From a checkpoint of a small autoregressive pixel model.
Model: 12.7M parameters, 16-pixel images, arch transformer_decoder, width 320, layers 10, norm layernorm, activation relu.
Training: normuon at rate 0.009, 16600 steps.
Data: trained on microscope photos of single blood and bone marrow cells, 194171 training examples.
Rows from block 7, named by matrix and row number. Rows with one number belong to one neuron. Each number is 500 + 40 x the weight over the matrix's rms, rounded and kept within 0 to 999. All counts start at 0. Numbers have three digits each.
# fc1: MLP up (model.blocks.7.mlp.fc1.weight, 1280x320), inputs 0-106
# fc2: MLP down (model.blocks.7.mlp.fc2.weight, 320x1280, transposed), outputs 0-106
fc1.918:520440569490490412529548570435457455500498516500460503501523459495524461510532502463513478487453423499495524535448504534521452514447502517479474559482524524489532479562493456528542502474507525490505485504519466471553503480435499512462424552443567501516430458438450417447548606535546558553440511599490497462517507518452464
fc2.918:499510517480395482507463474494534571502540426441536553541447581511429474525463541455572515563475560467448444499511547459523486511525499429452520542540546474527445610432522490438511474484477528506507508450481444528453543475460512580499525527471550501541575430572482503517476467510555493458498563497534464586470507496476573
fc1.919:380486544529488495523503572556490557501532508485541531486477571458424523489520473489474483482555495557471418531530564493512448476495491523490579394534494523498413595469528506569424460493504430483555472532496486481561445446527449541550506486505536572527503500517534451539575503470532494482471521500455501532543459454478486
fc2.919:533428493511479550507519534556530497559499492448494527536433515494540516480486558523528509475463491510541501462505517482420444468510468474443464526513454527446489468483465458445493483522488551440429543522452472592498495466449557568493499454489539461453486469461474476471489534513495509494468534481520532518547532546502544
fc1.920:547463514477558540509445543480503437621434571469509479495553522521445492514497444417509561463459484506503480475499489465571531509485558511498533499632433502450539508515556381536459519490455462453469536502476542610518520526469460503511528469477523472497472540498474535505495506461476501530530532546511469553556539470524441
fc2.920:411534462470471446499532489534514582457526497555520503499486525498520542519498511516495473433504512537520509540482546498416473484608472477505506535474473491531498467512448565428559520488578526526525509512526451431498497530471516536504522545500497520515498532443531508445514454573559514478495498420513477485422494513561522
fc1.921:467532448453498519469454512524537492466457507451534499588464509552493449513529502505512489498409485577516567537602471556432525491557414504489521457472482542502503540442484505502532566493499476550503470519458538489441540467516511501573579536429436475516387501528553510522513478475580505459536523507470545407480530498497538
fc2.921:519486454597458467510570497455502537520477428515497499427483513455460515532440552493465455512572508495554422452502515503472483488426523415518511537521478534489496509502399497476457481534492539515542569505562510498469511483507493498445401466541525466450548515501492510509438473448428435461505444494552506489503437487440479
fc1.922:557487505493464523448479553505581472439516498461482519572431545445473439471489489474442512501551568508433540520549551484484537481492508659502441468542522494432579453514494557481495474528470498526470536431474442482555526556561475440473559548462477514382456533439526511491550494476453522478486508503484474466523564482457499
fc2.922:450513506480499424508469493526535502510512440553514524451463398489430580507417501551530484459502489569458462466521476537439476437525508460484524589492472491488559489506496519494526471500434485448497564499498616511507540503499504499535479508589458510549431487563579509438465470505488479509531503466499479514543538462488538
fc1.923:527485451492468429524550451508517476530455475475491461481486578540500553495569518472515497433539549496542513476474550563514502534473507519470543484455460525472459500424472538520457498428422586496450527550494520472478563504481432461517459479562539530521585480514473518537534496507492465540526442560518513533501436411601497
fc2.923:439565522462510483502524476476502505480476525444472518492532479473473471514508497502477502528567481524487556533478496542453527540470527527536479541486503507520511487489502527487552504538508490457488467480469463503495482436532502493527524527541505486485470517504477518435564477478463483584484477484548552490458464509487505
fc1.924:496493493429505442601459477436557456491521485466454448486419490508552491462512453468557509515485496482542494572553478487548446525514485489520553542487481415488551526549417536563570531507519481536466510486509538547469526508498509451489480563527471460482494459475473545491476500542538507520483499502536497420492465515481439
fc2.924:468567563490369515472599521536494533457441581492554547435558511443459441492470522467443453481499562525533489478490532512496578450379447535480419461466566519426552500419590514520438393464445466480535460567546469478497426484533483481452554476458608492462441506499467552512504509499447420534506551466455504547479364484567512
fc1.925:487517529545511410520507443486440540480499447627558526436504395563481510498499432506469537485527571522487430461575566520470543534520492543467443521587479499432534482476541428498562565546524500531528496520525471543440494473520510526476467518504468537490537489450557604520498484487474446460552472458443611497381451571510504
fc2.925:514438441491537539476464569505486505537553513515501512500530498558560517481497480460479479421495463545489527491453472475494545446438483552434465492424450486485485506517503546455490435542537527516537542509511507521482456527531474490563555531486496507505516483569477501471524500541488540549476523456534495463531479498480478
fc1.926:559474494462517503495545467525499476435503511519530466534524499454536516443505446476524521511531458470489548481512595503464517510470502520524487444484498537499474524438453539487457509539519430475522575525524475446510474448440526512489479491489601483616465473481522497534538494530514490543540472506525546452493493494425506
fc2.926:501472491476488505558459524459441497553479502535459486441520505528523523551492538515499484510535516476503452502473425480542527484501475507505512548561520467508504452525476509451537526511503522478480498592468547484545493532574506453514484483569453443474491491492517443477506481548481505488500507435504503484580514539473481
fc1.927:551520523543514482445535483528507525525504497479460504467475483418529554428504437522414541532469444426488537445488574464489535531437521541482530538467538469449512568489554517515472516476502547427511533483481402545528513504475528481460525565490540494539444451592490523546454488460591497420523474463511413453470525461467467
fc2.927:486545452442492505562458521442522511492447493565518511488538530534554481463478488527534530497508513568551477516470479549454523542500493489525504555548477446528449441521491539538497479518510519501512496549493516525459521458549451470522473485443513457484536482511477515459466478491451545556466506552551602560524491491550502
fc1.928:494494460497480504490491495577490600529569445460488603511493523497527580500586438478471434512517516496552414454530453485492527534552559417488461554503406455459431540482516496444513487516457508533455514537487475569464542491480499477506487490489497519472532476475461459565481455492456452604452522474457529488470539526475531
fc2.928:514518575525498484516464464474500389455418528515471494502534490493439492514458530436550575467422474539451502605535536618494519541447414533478478470497609494534543495580526494525526464455484418509513471527512541445542496495538578521422505537486502449537504578571513515418465511530606565442534496447475576512464457542574434
fc1.929:450582443548450487450473506456491503557493495494510508463487459556447527492467503587466440446453479499444479499521443453419468551515465555500498560459483473463485513599508574508475561517454442519524523563576542562451531562488543537519457538437479518504494537489502499496503463467531522468534499528467526530445418472514484
fc2.929:575523474484549466520516509506456521472478551498470483573529566488508510538493470512523529561497528504540556520519497468512499572480450451442455463538499535496489494380511490457505518520515543549504463499455507520559457524556549447477565483501569461499479487489496541495464498519522458498510530449534473523463523471473476
fc1.930:457470488444457513616469491472537499461502553447515471536461467436568475463519489498474405437493521450512577481478469506558531461490511483462508483495476457520559525548495460447568521552476578509559584476456484458516542513513491499550479524467475456485474510558482520489435450515515476512520502447494542507469475465489495
fc2.930:468463440534451508445481519536484478477498486516569464501590474541462540548478539498522449472397474512538441467523488494467446525480463495500482561493485559448456403479466565583447548491543501436474489504510530546474523468535490457482503502486570478521500486588478573426463473525513490576475476480522490559509437521516521
fc1.931:485444492531525577473528524470531476485504440536458466459515476491539462495497451482405459462455469403495494468482490503533455490503560568446465449449485511498524544555471512515543509554496509484511588536511532537507485515505470458576454515488425573555482487466452561485471434504512469508549424485502529519507481513495495
fc2.931:490495528470602498522458494558487477492463506478522566555442522529459579499530543515551573512560469580444536533514456410430446562579425472540525599513478505539553481453537454465562527523502491428454472507469482436523493422470499432444531494495564471450486459485537454485569534427499604483506575443461457491534542476517494
fc1.932:527431493533495522483519456535443518519509490515527557482499477419464505529466494519579491481450569513476542484421536561481530530514534495523485472513441494456493413513554561538484473501494497603501484506497513532513479506496543492490478530538448537474537510527480455523584525488547537493551497449504511558466477442444555
fc2.932:481482513467541473533461570469592475561534582559478545509550490501522466536537572498388558528507460508496564468532471423537479492515525483459478520445563524615477588477560427437509554522507554484481565431507498467476468576535558518513488501432562445491491473388521438454398514447436438462412506528496459528513491547492511
fc1.933:521530432514483511484493534562528552469529429436487479526541451434414479544569440493470471509483449527498563475443487465499489486489547499523491500496560478467466492496535474510445501471510515472460466498495569498476488477517553542513546494480516418509543494479452560518512514473603432392585476434525482513576491463522505
fc2.933:517542572507434459530549492489469478492460529579524526432490466545503472480491539510502532498512511505497483442510480549477558449479507455480540462546510485530476543499532562509530489491458451536517469528454437510536462490529442507495440549503493543449578494458510501492482464503500551583484505501509495498470573519557493
fc1.934:413551571517479512484542513490463473439431483502541539523516508449485471433498442542464500494515500485550528514483392539475435447491559470429511575469444425493437517543477563486564523420537533470459461487516490506511444561485502514495494499523550411521463457539561482493556498493536456562585472502546523518483501480438457
fc2.934:553526455492510515484460474548492407487561529393507451443458456539421537584509512448495510546513550479405513443449567501612578552488454404612440472482490614519532522441466445517395437585490527505508493457504504496459503465569535508515526546528511605487578561480391548512498571473499410497438476508469523469457494557545545
fc1.935:518566561531574513486497502519447489480531474525537490453468536501428466505519462574460502516478436479533550561483505520511509459487459461500566488532502487427470477486520418486431531535499557452492494478467486462456426515491479497485532578550511512555480462455506473531478506502488491546473556604535532486525472545530478
fc2.935:472470503510477525452503528486437472497500514471480477532499484412546492490468518518493518486500478491509518501520455462489510521473517525519532465479511513485455499546466537507475529510488477531505472467563524511481550465510499526445506457508548512492499483502561572527520521471535504463537456515450507571526535506545494
fc1.936:510449480516499559506485512473536496539493557522510483563525436470525442517531469472535498522528543491458489502477460476481600457487493494513531472510521482508385528465532448513492520496463488469433487510517522620441520540483490577475516473514417446473524492421410567501501541488550498527477475533482479470506590517459500
fc2.936:540597530526464484483517564456502506461487464466481532473529441545493510512532544502490523479494476538533514463455513556501469505481434464460476519462505484490536497541438588515532468447503524551594537481472452363518468409484528491510517528506506496538499505558549483506510456542471468379482485498491584524550446498473517
fc1.937:477476523505505436479423479504575498459558503512488496467469528385419570517494493513497463481544520486466546503393527514504430469457474497530431501548449526449526487478500506517509547460546551385480472524460529480446465538520490441526486503508474545476456574506538448536521479470431495491516539481532574540529509486470530
fc2.937:493436537489422519533506464511472431539507555494509528512487526571558494493531539438498617482517506567506518504495503507531562489513515496404524590392495517510418515458491474493475496562484513527529506518469478442492511568525499527329441539477482383528561473562538500496440424517499486465508509549533512506522491479450461
fc1.938:512572509537463431579505595489408519518423476472439568448508521490519595415550481479534554506524452455542448464519574520500499469510546474525510513492502514453519458465565538494456552492510529532489539533484477535527454535508521468512477620499475542550567504558447520594525545542579569458376516560507449485492447493526446
fc2.938:496470483481552484446490475506533515541614600483509505577533489495436479517474504577514451420473479475503514453507473469493463527458477494425497546457518462511519502489489434451517510508546483491468458496496536507425495495511465516508464442496456486447470471469445488436439486500508539443549482469505500462472471511501540
fc1.939:533530547523521464472474454485565465580549524525539469505489465489565431468467517507435514458487499525514486458422492495504500496546443465432561551458472488528458510543487492458483473498474457469532547505549559524455437528488501409512468544484466548536543494503466487538475467538530481459425471472494490497487474425404513
fc2.939:529444483518491493476457528523459551527462489464554504527462514487495559551464438508481482553577536465506453518602514483456544448435531528503454418530528559477466481499528501559543542499507508465551537437474437440484537495522529493449499492519467532500522521490462496501506468542500454446538593522472533486451539538597494
fc1.940:525504558520562505493526482490492566544459497502505531578503521493500512419540537500505565415501527494497521499493520472485512530468526486496480447511496489495579430442531501535518429441479473530491525513528540508544533408442539464518491543521499387488458512445487453547492452477477513508511472477520568511455543504515510
fc2.940:523508482468451490547501485508473485427535526513499466478519501511530571624512453535502463561508479479593481462467469518536428472451377447552516560464442509528471501565509477438508486568509534485503440541513517561431461420493513465490526464429428598406459495450523446456488597468468458562460443477498434483602470486491474
fc1.941:537491500496372447556467534454479475468552472589503487516529524461406576451490531511473539525489490482491593529509528499508539466452421500507522493491357454532453488459520496452450465546528512496505457464422469575493557481507469555494529518511475560491458501542502446544610458530541464491573484539430528440543436520535439
fc2.941:516490547569516511517529558472531483549491487527441461497538461494491556458518509480437530466444527563450527507483532504412505538524501484498454523517514516552454543485510514515537544439445505473573526557535486529468454621421517512534433475477521491517512489484481520506472488471538524513514499521509420583488542507523530
fc1.942:501460480478527462472488463520465456523512473521477500484489583568488497518505480454497495518523477534518493487474536551533505493494431528464531576523418512506413479525549557472489496498565456511544432496507502495520478437527496520477482534564541480573520462529475553501469551462455512557486478455536576458513393504428408
fc2.942:494497508479503522560518477498524476505489527494501486532498479513511582519538516516537518452464446500500509532510482485480492519482534553515500396482524455518516502493496509514506525474423543421495542482461439548564560493482433451538551446462528461459526501550498489516510528526525472470525506565495458499604588472485602
fc1.943:466489485467485439495474478496539631497424472475470488402513504519508456479415461561497451402458469570549536517516515468448504495503473538472474517542445513477509508533531483496564553448511473464499549550554562471495455482544417434504506503387483466518503562451527501370431478481544450518431458551442532447416535517477504
fc2.943:523537484491551563522514512488524391590524496528454556480465484486476561520526511487409479574543526517454412522492519487557530577461490425539542437465487470574577496486449588431484538497475596451528495488481457520505481529478497465564506543566512487522510490552462490522526517465555495522524549432511472493551449515547494
fc1.944:429467554572536545539454518496413508536496485505495482473538532465579557600487460508533500454463467506518463512487441494502533514521478557479499528548454522477426454551574531432512421458491441530492437490524503526518460559503480497497446492615552493506493595494506477513416518448457520533487504479487437500474481560466482
fc2.944:579537554550518482575550549517476502427475514518537472621517481507464391427441494444480570556477492471494555461596501457546532490502441510527519513400491482511430489432496555497434528571564514489521516521476495483475554461542526473546443446453475460478556474530508499534506457566587473402475499597543470485586512474425492
fc1.945:492482494467556498514480497499436539473565477474536519504419453447481501526499515526519502489547541489486577443550399451469460500503419502439541495571558404469496449507533530502444434497580468553448428458480544549537475515515530513534550561454519548466514560485466548564539501522484461541497471522532487519535557498463547
fc2.945:526512461521392555459568497566567484556479418527446485525536538556514544480478450499480502476487446482490491543501540594524556419469559530486402545471504523447479463486451486481494455465442521552514551509545494514493524420538520535530456474546541504580445420493541485457540510473477557472476508440479558466460472489463459
fc1.946:503434460463519427517487624519484470481478485459546488592474550487539494506476505504511487585529518557496483486536453428462506509464453530569491518511532545465529517524486468503494490444436436484452578504444458475504499495416487512511491519527506533539510488509542570431517505478480500464553500525487560510532475517448471
fc2.946:602503555471491492484578421559453502540533563557450552431542468425508497452552543578476451426542527523545498478458466517462432490502529513519507519452558479526501506495514537467512502533494535474503478484504502568466555573522503381525517466511488539401459453478507503519462548499540469533499498439472511474516556441531561
fc1.947:510524526498469475570476496540555515497438499463492418522517434564486549448553560510454511496450585464481471478503518529474546466449509501569503475524532517473474426470539459524462478511476576566559480465527495495472456499515493554524470478527481541505555482499479482525525456530532521590481560467550411529519502464416462
fc2.947:506435522479521509384495485509481503564462506493496503489480545499474509503412474504494505449542464537492529524525529462485484559489470556441479547457521550485488571526467580452465556516472449468473497539442514477463573475511509449543576494529575509510445514483485496475458512481505476456477458525490551536490481609538511
fc1.948:523475579537494517478464529457501517443528501481497481532502570468549467610521489526538491525466562454543492483537473451455497485510457484497519534460518509509475517441507451492544505530476485434484448478496529435480544569496549524508521482544504442529469571513516491526562560475535456509467463538527533461524599553497507
fc2.948:422509500524493429474533463473461553458477537534521515520561458549508537495539495575508476460550479546460513514512514548524517492478448535535495476473484492493525548558521487467509516436545471530476450513512496470532482504491515472460501517479471507485513457529517490463509470531489565543508496512457497541494443510484519
fc1.949:469528472363518435533498457465441596496591503466535555447526449558497512464479530506506537492466474538493462540557570443616563501451520506419540531456487474507540427474503453502451456543549462531489481491469459470473451542545458457491517465415516521539540523485416480441481485565527510435534494513524554551464499507540523
fc2.949:528524507554532511463496511503523455479458435505429514506508523547589564521516479550478440497562497561441478494483422579449518513596466500585457528459524510493524545468525504509490479453506450524458475487541443511467602433459496520544407486500469444503477436491547474531584565461505573570476477517547413502557493543472502
fc1.950:529542473450481523550492548496514466597500478541474553547511501500508547566502530516566488481450485535450508464549424491522467498530490547578524434476431524469500570525494490520519529447493557496518584419507487531474539453514437496561475497533543461473484452514458514494489554584484573555433485480455482519519507530529534
fc2.950:523502532514482431561484488536459564503502524484523394587463466515491538442587465535496485510480480449433551464524476435445514591468469468565419572505529514571464506452473535494490442442547535565513452502469446514462530543485538493512486534553433466483499495497432389523495513479434485554493501468516500545559397574467492
fc1.951:440450458492489517543446485496539556488528463517452475531468566457477487496464550594517451464492451531532529529493492537519491493477565516464515481523500480550499548516535467545492535445464475565512490480554522470471532472543532531489556499568506499468526568504574400504518562511569485509483454487453497479455514487523471
fc2.951:490551480446559497483546442539513482537532522527587464459488456518499470479535471479463617495449500523455443449465463516548445496536511479530493581461490478529460478469534493499522468609538493480495499456516559456479512468542478502475435529477543489469492412485424515477489452466420447486484506544545510509464430473558569
fc1.952:447538467465518557517489537566451517475468479521466548525510488498482517574509464557534526499518481521498513557485476546500534544451508538511511522393555551396446504576527516480433556493538468493525498523494492534543548523450510485554452580445506493477478497579557561467489524456591597528434484473462521496547492449449492
fc2.952:491428482535517484498477465473543497559547497521480480469505535512511540491560502507461526513490441489523480482484569464516472471513453527486464465529521482547470504436535506473499461491480436526456539447532514468472497522508476467532484443504470536517531534460519520541491494536527484525532490500540499514467516445515490
fc1.953:503562514487475532467596431506475458454483498454516563433463485488535465501525446491523499474534442491495495570519449430516425525516511540547465507483530486425430524511447492432442486562478511528483484504534501456418482449494430493578633464456490460488532503484432547491544482539503503479464567461454493513438581584435408
fc2.953:538507470558483476464456513447549472508575389498532505484483531561514478478482523533481554519464560499552514432469562531513549470497488486455505532426464479528559473542466524614463448454512451533525472551531458539535504459493497487431412500456490557524430548482450489553490494525486453596534458564534501506520418490501543
fc1.954:448518454506476496456475466554450526534476501508577504493494459478504475482550344502463497546468528554439500456502509470573500501532593553447469516500495450533482517470534414516517520531447468460544517483535493453485527451501489532459564484474484508529467450450533482444507481509460465469522419512569460526518566545545493
fc2.954:489476495478528476505522518439516533531515500482461518546458483460510529518477577576534504481512497455509511526502544522479433449487477435545522463467513540490553474532512514543487517493482524537521485489608518523453506522503526457539464497498508462491441544473492569540544509521466505526535555467473557476463423504457420
fc1.955:478528478515512532544535486618523486538530482578485474471545407490505470556550458467461525550495467543465546549439528521494524461448515437493554500528464409508505529494515468464461500507504497533469504527486454461576529487539480464446496483491523500487483452519504444522432478541518486482439489549505433478505462522444519
fc2.955:540489469460527488466542478450415479555527532441520522474513559582518479482463490574459454494511514453433479458432519502504571578514518556501429544541521437533471494471485533442473439434498559530519535512549420392497507507514479472481495484503517545454472556438498535460556443496512502526564489538521520573529459543539527
fc1.956:507470473540485430554501467480518427576489550612522478583496481510510493497471519528438528513489494420476515483456493542527485483480430457531503440509522520528504572496529514581502574497529510487438404465567504507512494514556403478536483470485514498539569532427491485501547538479546537516532495569495475559479476531505439
fc2.956:572525483548604473440519555504498497510499490520512518495556547561410492425475498439590569511551518500518430560541536498513534524446480464521495502531547491458476469524461484527580570514494488548536622453428519513497463461513553508424537571524554496437411550550494487442475540444572516479431533444442490464495486497493440
fc1.957:479525454450498452524440490496506545558506470494533563480518507568600545532507431472494508471492532466553498524462459495474445548497508503489553535559442483541546571519434443527412515489503480546516446489551535510477525456502431462561476461485468492499544432483508545544519552451442489492562499475527510474512470533459526
fc2.957:571423611501524495454559461476547441542491530547534406541484452429516444442469528588515478453541495449514503458502469569485543455506469483487436556523492463574515482486509499494503477540514522477439513525401503572494456577465555506430444537439492532490514497490534416488479531569567585569442546477420505517504518435527472
fc1.958:522486581443503538467514456551438499518448529563548478398528549533529425491480463576440500515553493448491474422505518506496429453494503519526546465557467560502497501501503452527440521492561521483524514474503430554508516476501427472538512442474530524479451478464542467532472542487501575516582536499518461529490485520470571
fc2.958:533508450531428464509525547447570535504541452464509526622458457416453574532533484459629538506540527554521511504530487546498488527476455467444443586468529452562539490553497550514500483519481494489465397491512536496543468468477561530502537504481545504498473516554504488497506459504415423543471474467517586463426486558527517
fc1.959:506536552533551485430527402464469487462492446491505485550518513509449569514501520431589521463527501507565546453473546596443509526519507449533530525463437449523550561468526447475573487608518490524457491544461486521486482519484513522548453497555463474531517492512491487525440548548509460543532403490510516415471568541479513
fc2.959:461510457529458500548468550555549505505566517540547534507460452491543461513502462506466445461502501462415431425496530508458524539470468460509469474481474563474566497518498532517531476495469496551479504446577503470536499479521522454476599536477465613506541517546503482446491450481515566477488551549525483529480456530529572
fc1.960:460394530467476493528493535548539459537451514516397538511519519442580539483519534458441496575476465502523567450457494501488493461529507542473495480482456509602502505495524505593487513412476528557510501479493527441555551520589497498456536493474614491504435470482506525506498463490522432570502491493483443510499523505484426
fc2.960:496508504549552440506513490467499477396520477476500479536442477548443495550534459528484495486518554493465486502507523540454515501549464501496511471505521478498436551536499504457501506579515502483532476482494477552458453487458548468539434560498432459525482463521461471515511525515424428413478550540473626499523467540487554
fc1.961:511514481530492505480561454481517489494505535521519510529485472532478474573582516516552567549476489497414592526532516537453500453509460552495487506546530519525520428565540496504463465489558548516455555492515528534434481557506465489415563476510539463466429525506467541531522486468475500600533503456466514481506505502573497
fc2.961:508514512472493488507438506564481522491469488492562448501453546474542578464477510473506485487501463507524493509459441464517490566487481502509488472489467556486502517480484525465525495465560467419478466516481476521503493475509503480511535435547516530554565481543525444481526524505498477496493485512442484529558551441494533
fc1.962:522550489492545501567497499559482554496445517506502496422544483474534537448473447494473568514444471442512471493566480537518542412523513441513498540515521439517545513567528492515452511501508404506512486539519510527435425508528566470576477554575473592519561623498473552483497496491537512489498528488541534512505516442481518
fc2.962:550484453507513521435503508468549472538503495478495535496474499514449513530495531497486519502498483571491502460509484447504440551419500525535470522548465567477489504523478476505541491500519556491467527508475522436488566508397458494413520473507493477497482500497525491512483484471446472513447458544525445489501569484451455
fc1.963:539439503542512476520487451500460493470509516525407490514506583473561588490521474538519437463510532483516559455479463472571500530399466459466589513443501530409499481534510436475488522543531513423478525464475430523498450451509546510635482427482515563433529459478408491478525510454452481507572526623547490542502533502474578
fc2.963:514451423521489492555515455477574502460505515501497459476426432566537411504510526448496552459496523520522477540503544507464521521574505511472508515511461442559528527456460557539486482448467484523579477533515528497531451445496538520462527521525506539506516564502551544532515492481504488466524492462475517445525523504485441
fc1.964:532475470589420499534430565493455563611487440440515462504507463448513556467477469525492512504466486447488504520468457506540487589499484437485467506501571537526532440505453473572526489495447438466526399509472476433475566521412472454497573489502563554452414459531488556480516534482482487434497498531463527558480523552493515
fc2.964:543547535471522511492559431505487502477484491513472543441477483486483443490564477489517457531508458488478449597458488473488467478477424515571578532456489531516447527558529440503551558489587538468449541472470503522515449503530517447508453477540496445530434537505481502555472477467488480551499517555488518505508532471506518
fc1.965:513519466465485483493506471469573496571536488418501543472527512513506538472512540508542547472540513563470518597507494496485495536489428490549542484526465508440552519503456527545515560459552518518507502509527487483494520507508549512455526539443483483473428506437417523482542462473502511509490503440476426511491513487515496
fc2.965:489479364543532425548461502569401576479421550513424421451503524440519513491440467512423453487509584519498559486452399535436483465546472406529445548543519440563591449455530436544552494418478585466499473433537572412549541541487469544506417505535594488578583549528650505399440445482492456585623500581626546512515544405518539
fc1.966:466525494365502473525510447501483446616525458478473486502472509407551485519494447487482524508498544525427513527505517522544527535442485483489499527469510499461506486515464506567494511507522503507471512496509481548418439407588457484497507449518522553503537555447469551520546467487570531500526553555422488550541531567465524
fc2.966:539459510594503487499524537447513501490450531495545565464523484512499463481531562527508443414537475469463509507502527495526527490479455517491467397514452449547510489477517582497545519403460448435494516532514455525558550588519507509404544480446468546421477410493483436474450527522520498478416493479563539491475462445531508
fc1.967:503532489459490397486560523527465462441495484457483586538457563556422515487478542532489497499439496487496531554462544491463510429538503521524472558477492477508515462474536500448524527536461508469453479569454579471561535441536437547497476479485444526538513409535562496537520550484460463436450498579518527525532554465519588
fc2.967:446559534567467515538563470433502553563530465556507476543538456472484441541500459504496548475506561542546529536463503483543506564430464436509491443488527543490484525530563461627501537470476466519466534499546487428424499591504458482473478508495517472492505606450500535555539494501468535500499474474477504482466468509550379
fc1.968:555500461491492527523441517565542442474501503472440520500566521514555505448523461509531582496541483461491567563514549516477584481556467510501450502462567469416454514525561584462588502484516438490568480482461457513500451486466539503428583537475530565478522483580445425533467430492528514579404518462445462417448490443492441
fc2.968:389435565477441494448568556513529516524539508489549483546482532517424559469484510433493517545492507544513500461462382497524526517524487487558558481522392469544469493610434412507545498544509496506535562499551496499473523479561544583463535509473508490545549486455536567431583458499497471406546470510514542486517544487518545
fc1.969:460456511465462580498424507426562551508588482568534561438449387505423486595540467456504605470453479458475437544483568448506556446512521482494551551432503535463523500470484521508485506515471508570542567552527457441463478579494481543517447475524612531559461525520438492490538492451523537466527485567548495533515542480483552
fc2.969:498492491489613520472497452564529452485511507509480548536555516522453476476433554539466474524445477533501546507528546488489455482521511530505500482488477495446545444505485538537565463532475454457493491492533517478483490479575474528495570475474455428478461499474483477495446460506495496488514560560502433487496515507463456
fc1.970:497441516492517441494508521414517573535510521468573529559393520505483477545490509504548559498487536521471454559562502456542489467562485479516480464522512415472508472471503528505523550486497449532514498555448532388463486540525519459468466488484584448486537567504475492494540535479474457532486506536493476545479557515464544
fc2.970:522473521487513488513530528512509451535515489494514482488490493526501511487483525478523467550515426450465560469505426614526467447501457637489576483482506476532486547533480455481468523494443569470459486508594546566469511519458495459482512553499430502526490482502522523508511517534471531483566526510460498490545501447470494
fc1.971:481462584458521419488464554402559439558534463584542476462508479465559538456454499502479452481527443575514512513526530500487491463500558543518526487449477517493520516496445495477509520582503549488504553422475519543470520545511514571498513490528435468523539510525524552482459487485532487449515387567469493513474487537432500
fc2.971:506517461553540570519576530484530505522439512409490506523502558498488444560516474479528487497582522431445464489507532505528488528575511440501516520527479421475465485473534545526475518454514485466538532576512491493434450496457508487450491489561501487516499478476512536508515533448523460499464601471562505563544496514493478
fc1.972:479487539490468504509535531504511523533560467491419484518571507510508493492547452469466535473486496457513473503591537488433477422469445532520479522485557517493561536497536516582546514501536540533409477500545562507519521566451518511510484454344447516496466515484439479451479516532543496525478539464494537498566492481514473
fc2.972:471518485508531522463482496518531496489442532549575513480506541484536515460467555493562529443508535549433545520484504474491550515511553526532503477513440540456466548517484499472474471506494526522502473478460478512541509468496414461537502504529513503549452485537554551469443495475513530454479443574472485541536469464478512
fc1.973:503501531476459433558474575518443543528448475570524550505500561540479533502513565534485531517568530474407542458607520391462445506520514457487535473538473477551466515427490551508469461449478536483537459502396542489429496474489454540537491462497471492578480512513536495484482564505488429456452481418480546481536503490523563
fc2.973:541474502500549519477465452548529482539499492440521486457468474465562435535519549532454525515476473551520481549505489567538495536506494498470459474438562378448446495535462515495507518495476437536469527508583450527547529564543550455504507511514450535450517465534493546499574469450547469628489482508470480526551534508456471
fc1.974:563530438534467482475563515457456491459519476470435500502492560543485535506474490500480425467404444512523489515488518540482536457444450506440462490438439556513534451468446446463558522484502559496458516578525455595536557522445547533513426552459479547570464581460491524521466469546455488590560603496583514467489462440422473
fc2.974:477477551499518527443431476513554454531537479471575428576491438548457512488457543482543516493435593522463553494427527401551420456532479508531521542548550457502515515488502503569486467523459500490572466527460494523511411489524541450493474467523496457444514466543486537488461483538482470437446505521451463439523510492518481
fc1.975:412532524513542531465487473459473478524536562515501431479506519483525524473482504575525488524490501482522521515505480494515528527538574502513561501527512501513467488565459509497539518480506514409477500544500493532553501505478436412435587508544450510465481531467545540526425511532526528568443519498521444470484533533483474
fc2.975:550473539466506465472465521524539535507450472481523507563539480558459466563550417441529495472549464532560517470511486529505562453511476522432478549417488473478499533505474441486474434540487501519529454486498490480443494522540458542545505467537509572535517490577490524487471480544459478529509533550539509494526521506498567
fc1.976:498531453443459513502556475507509434604530494548478509426435574468558520551507478458477464562494478498526493567484500430451496492465603436548465489490534495510559470464491511499437498501498503446532523446443594482465514503512506453480532497571518479467483467505475535579516522510442571495472546531442523510491515466508494
fc2.976:481469523456553475523501449538485520454459476487543450476504533504445506480484508480518531470480466517421562494507484496498538539499439498507519519523508495486454507473505474546518488497481509500511510505507456563517525529498500516491517457420441573445520533534480452475496505505512461559467495461528462510563494438477508
fc1.977:535530455481590541524464496480573462486558509560483426512472523475552534531457474487493502426444449520528521449503496504446519544490486457474516445583516368467605429507487610559472522477506445511450490422525610532487453540423513551572513497495488447500545465533505514532592467492571526468476451587460511484521511493504475
fc2.977:539460552504513521553581484554470498509447459454553559439555484515457473464547527462446468511534570468479512488481512463594564482480513478529538549461526539508504593520473429379493508475515506508566474499389430479483541468544480452477516548512573429478443474471491496494461489437455513489513534454510500448410540482475423
fc1.978:470512563495455583468464488521524507537588498492568496620515513508560499479462464442540500504487535511442523542417439573450575462492505506547507592521501541509476422488479475534448486551513472475442516445582541500553585579501570539517541501520548458460470486535469470543556470435496469507536473529484433531522457450442506
fc2.978:433471463528549480514554554435499500506490451499494503464517531509484491563574500505455467477541506484477505488526516423485462474436503498488517541498546542491478554470512497450460513454535539470508490532468457519493484468530494493469492530439472489552513513438511526473499484506485524466472476503505474473556555482506508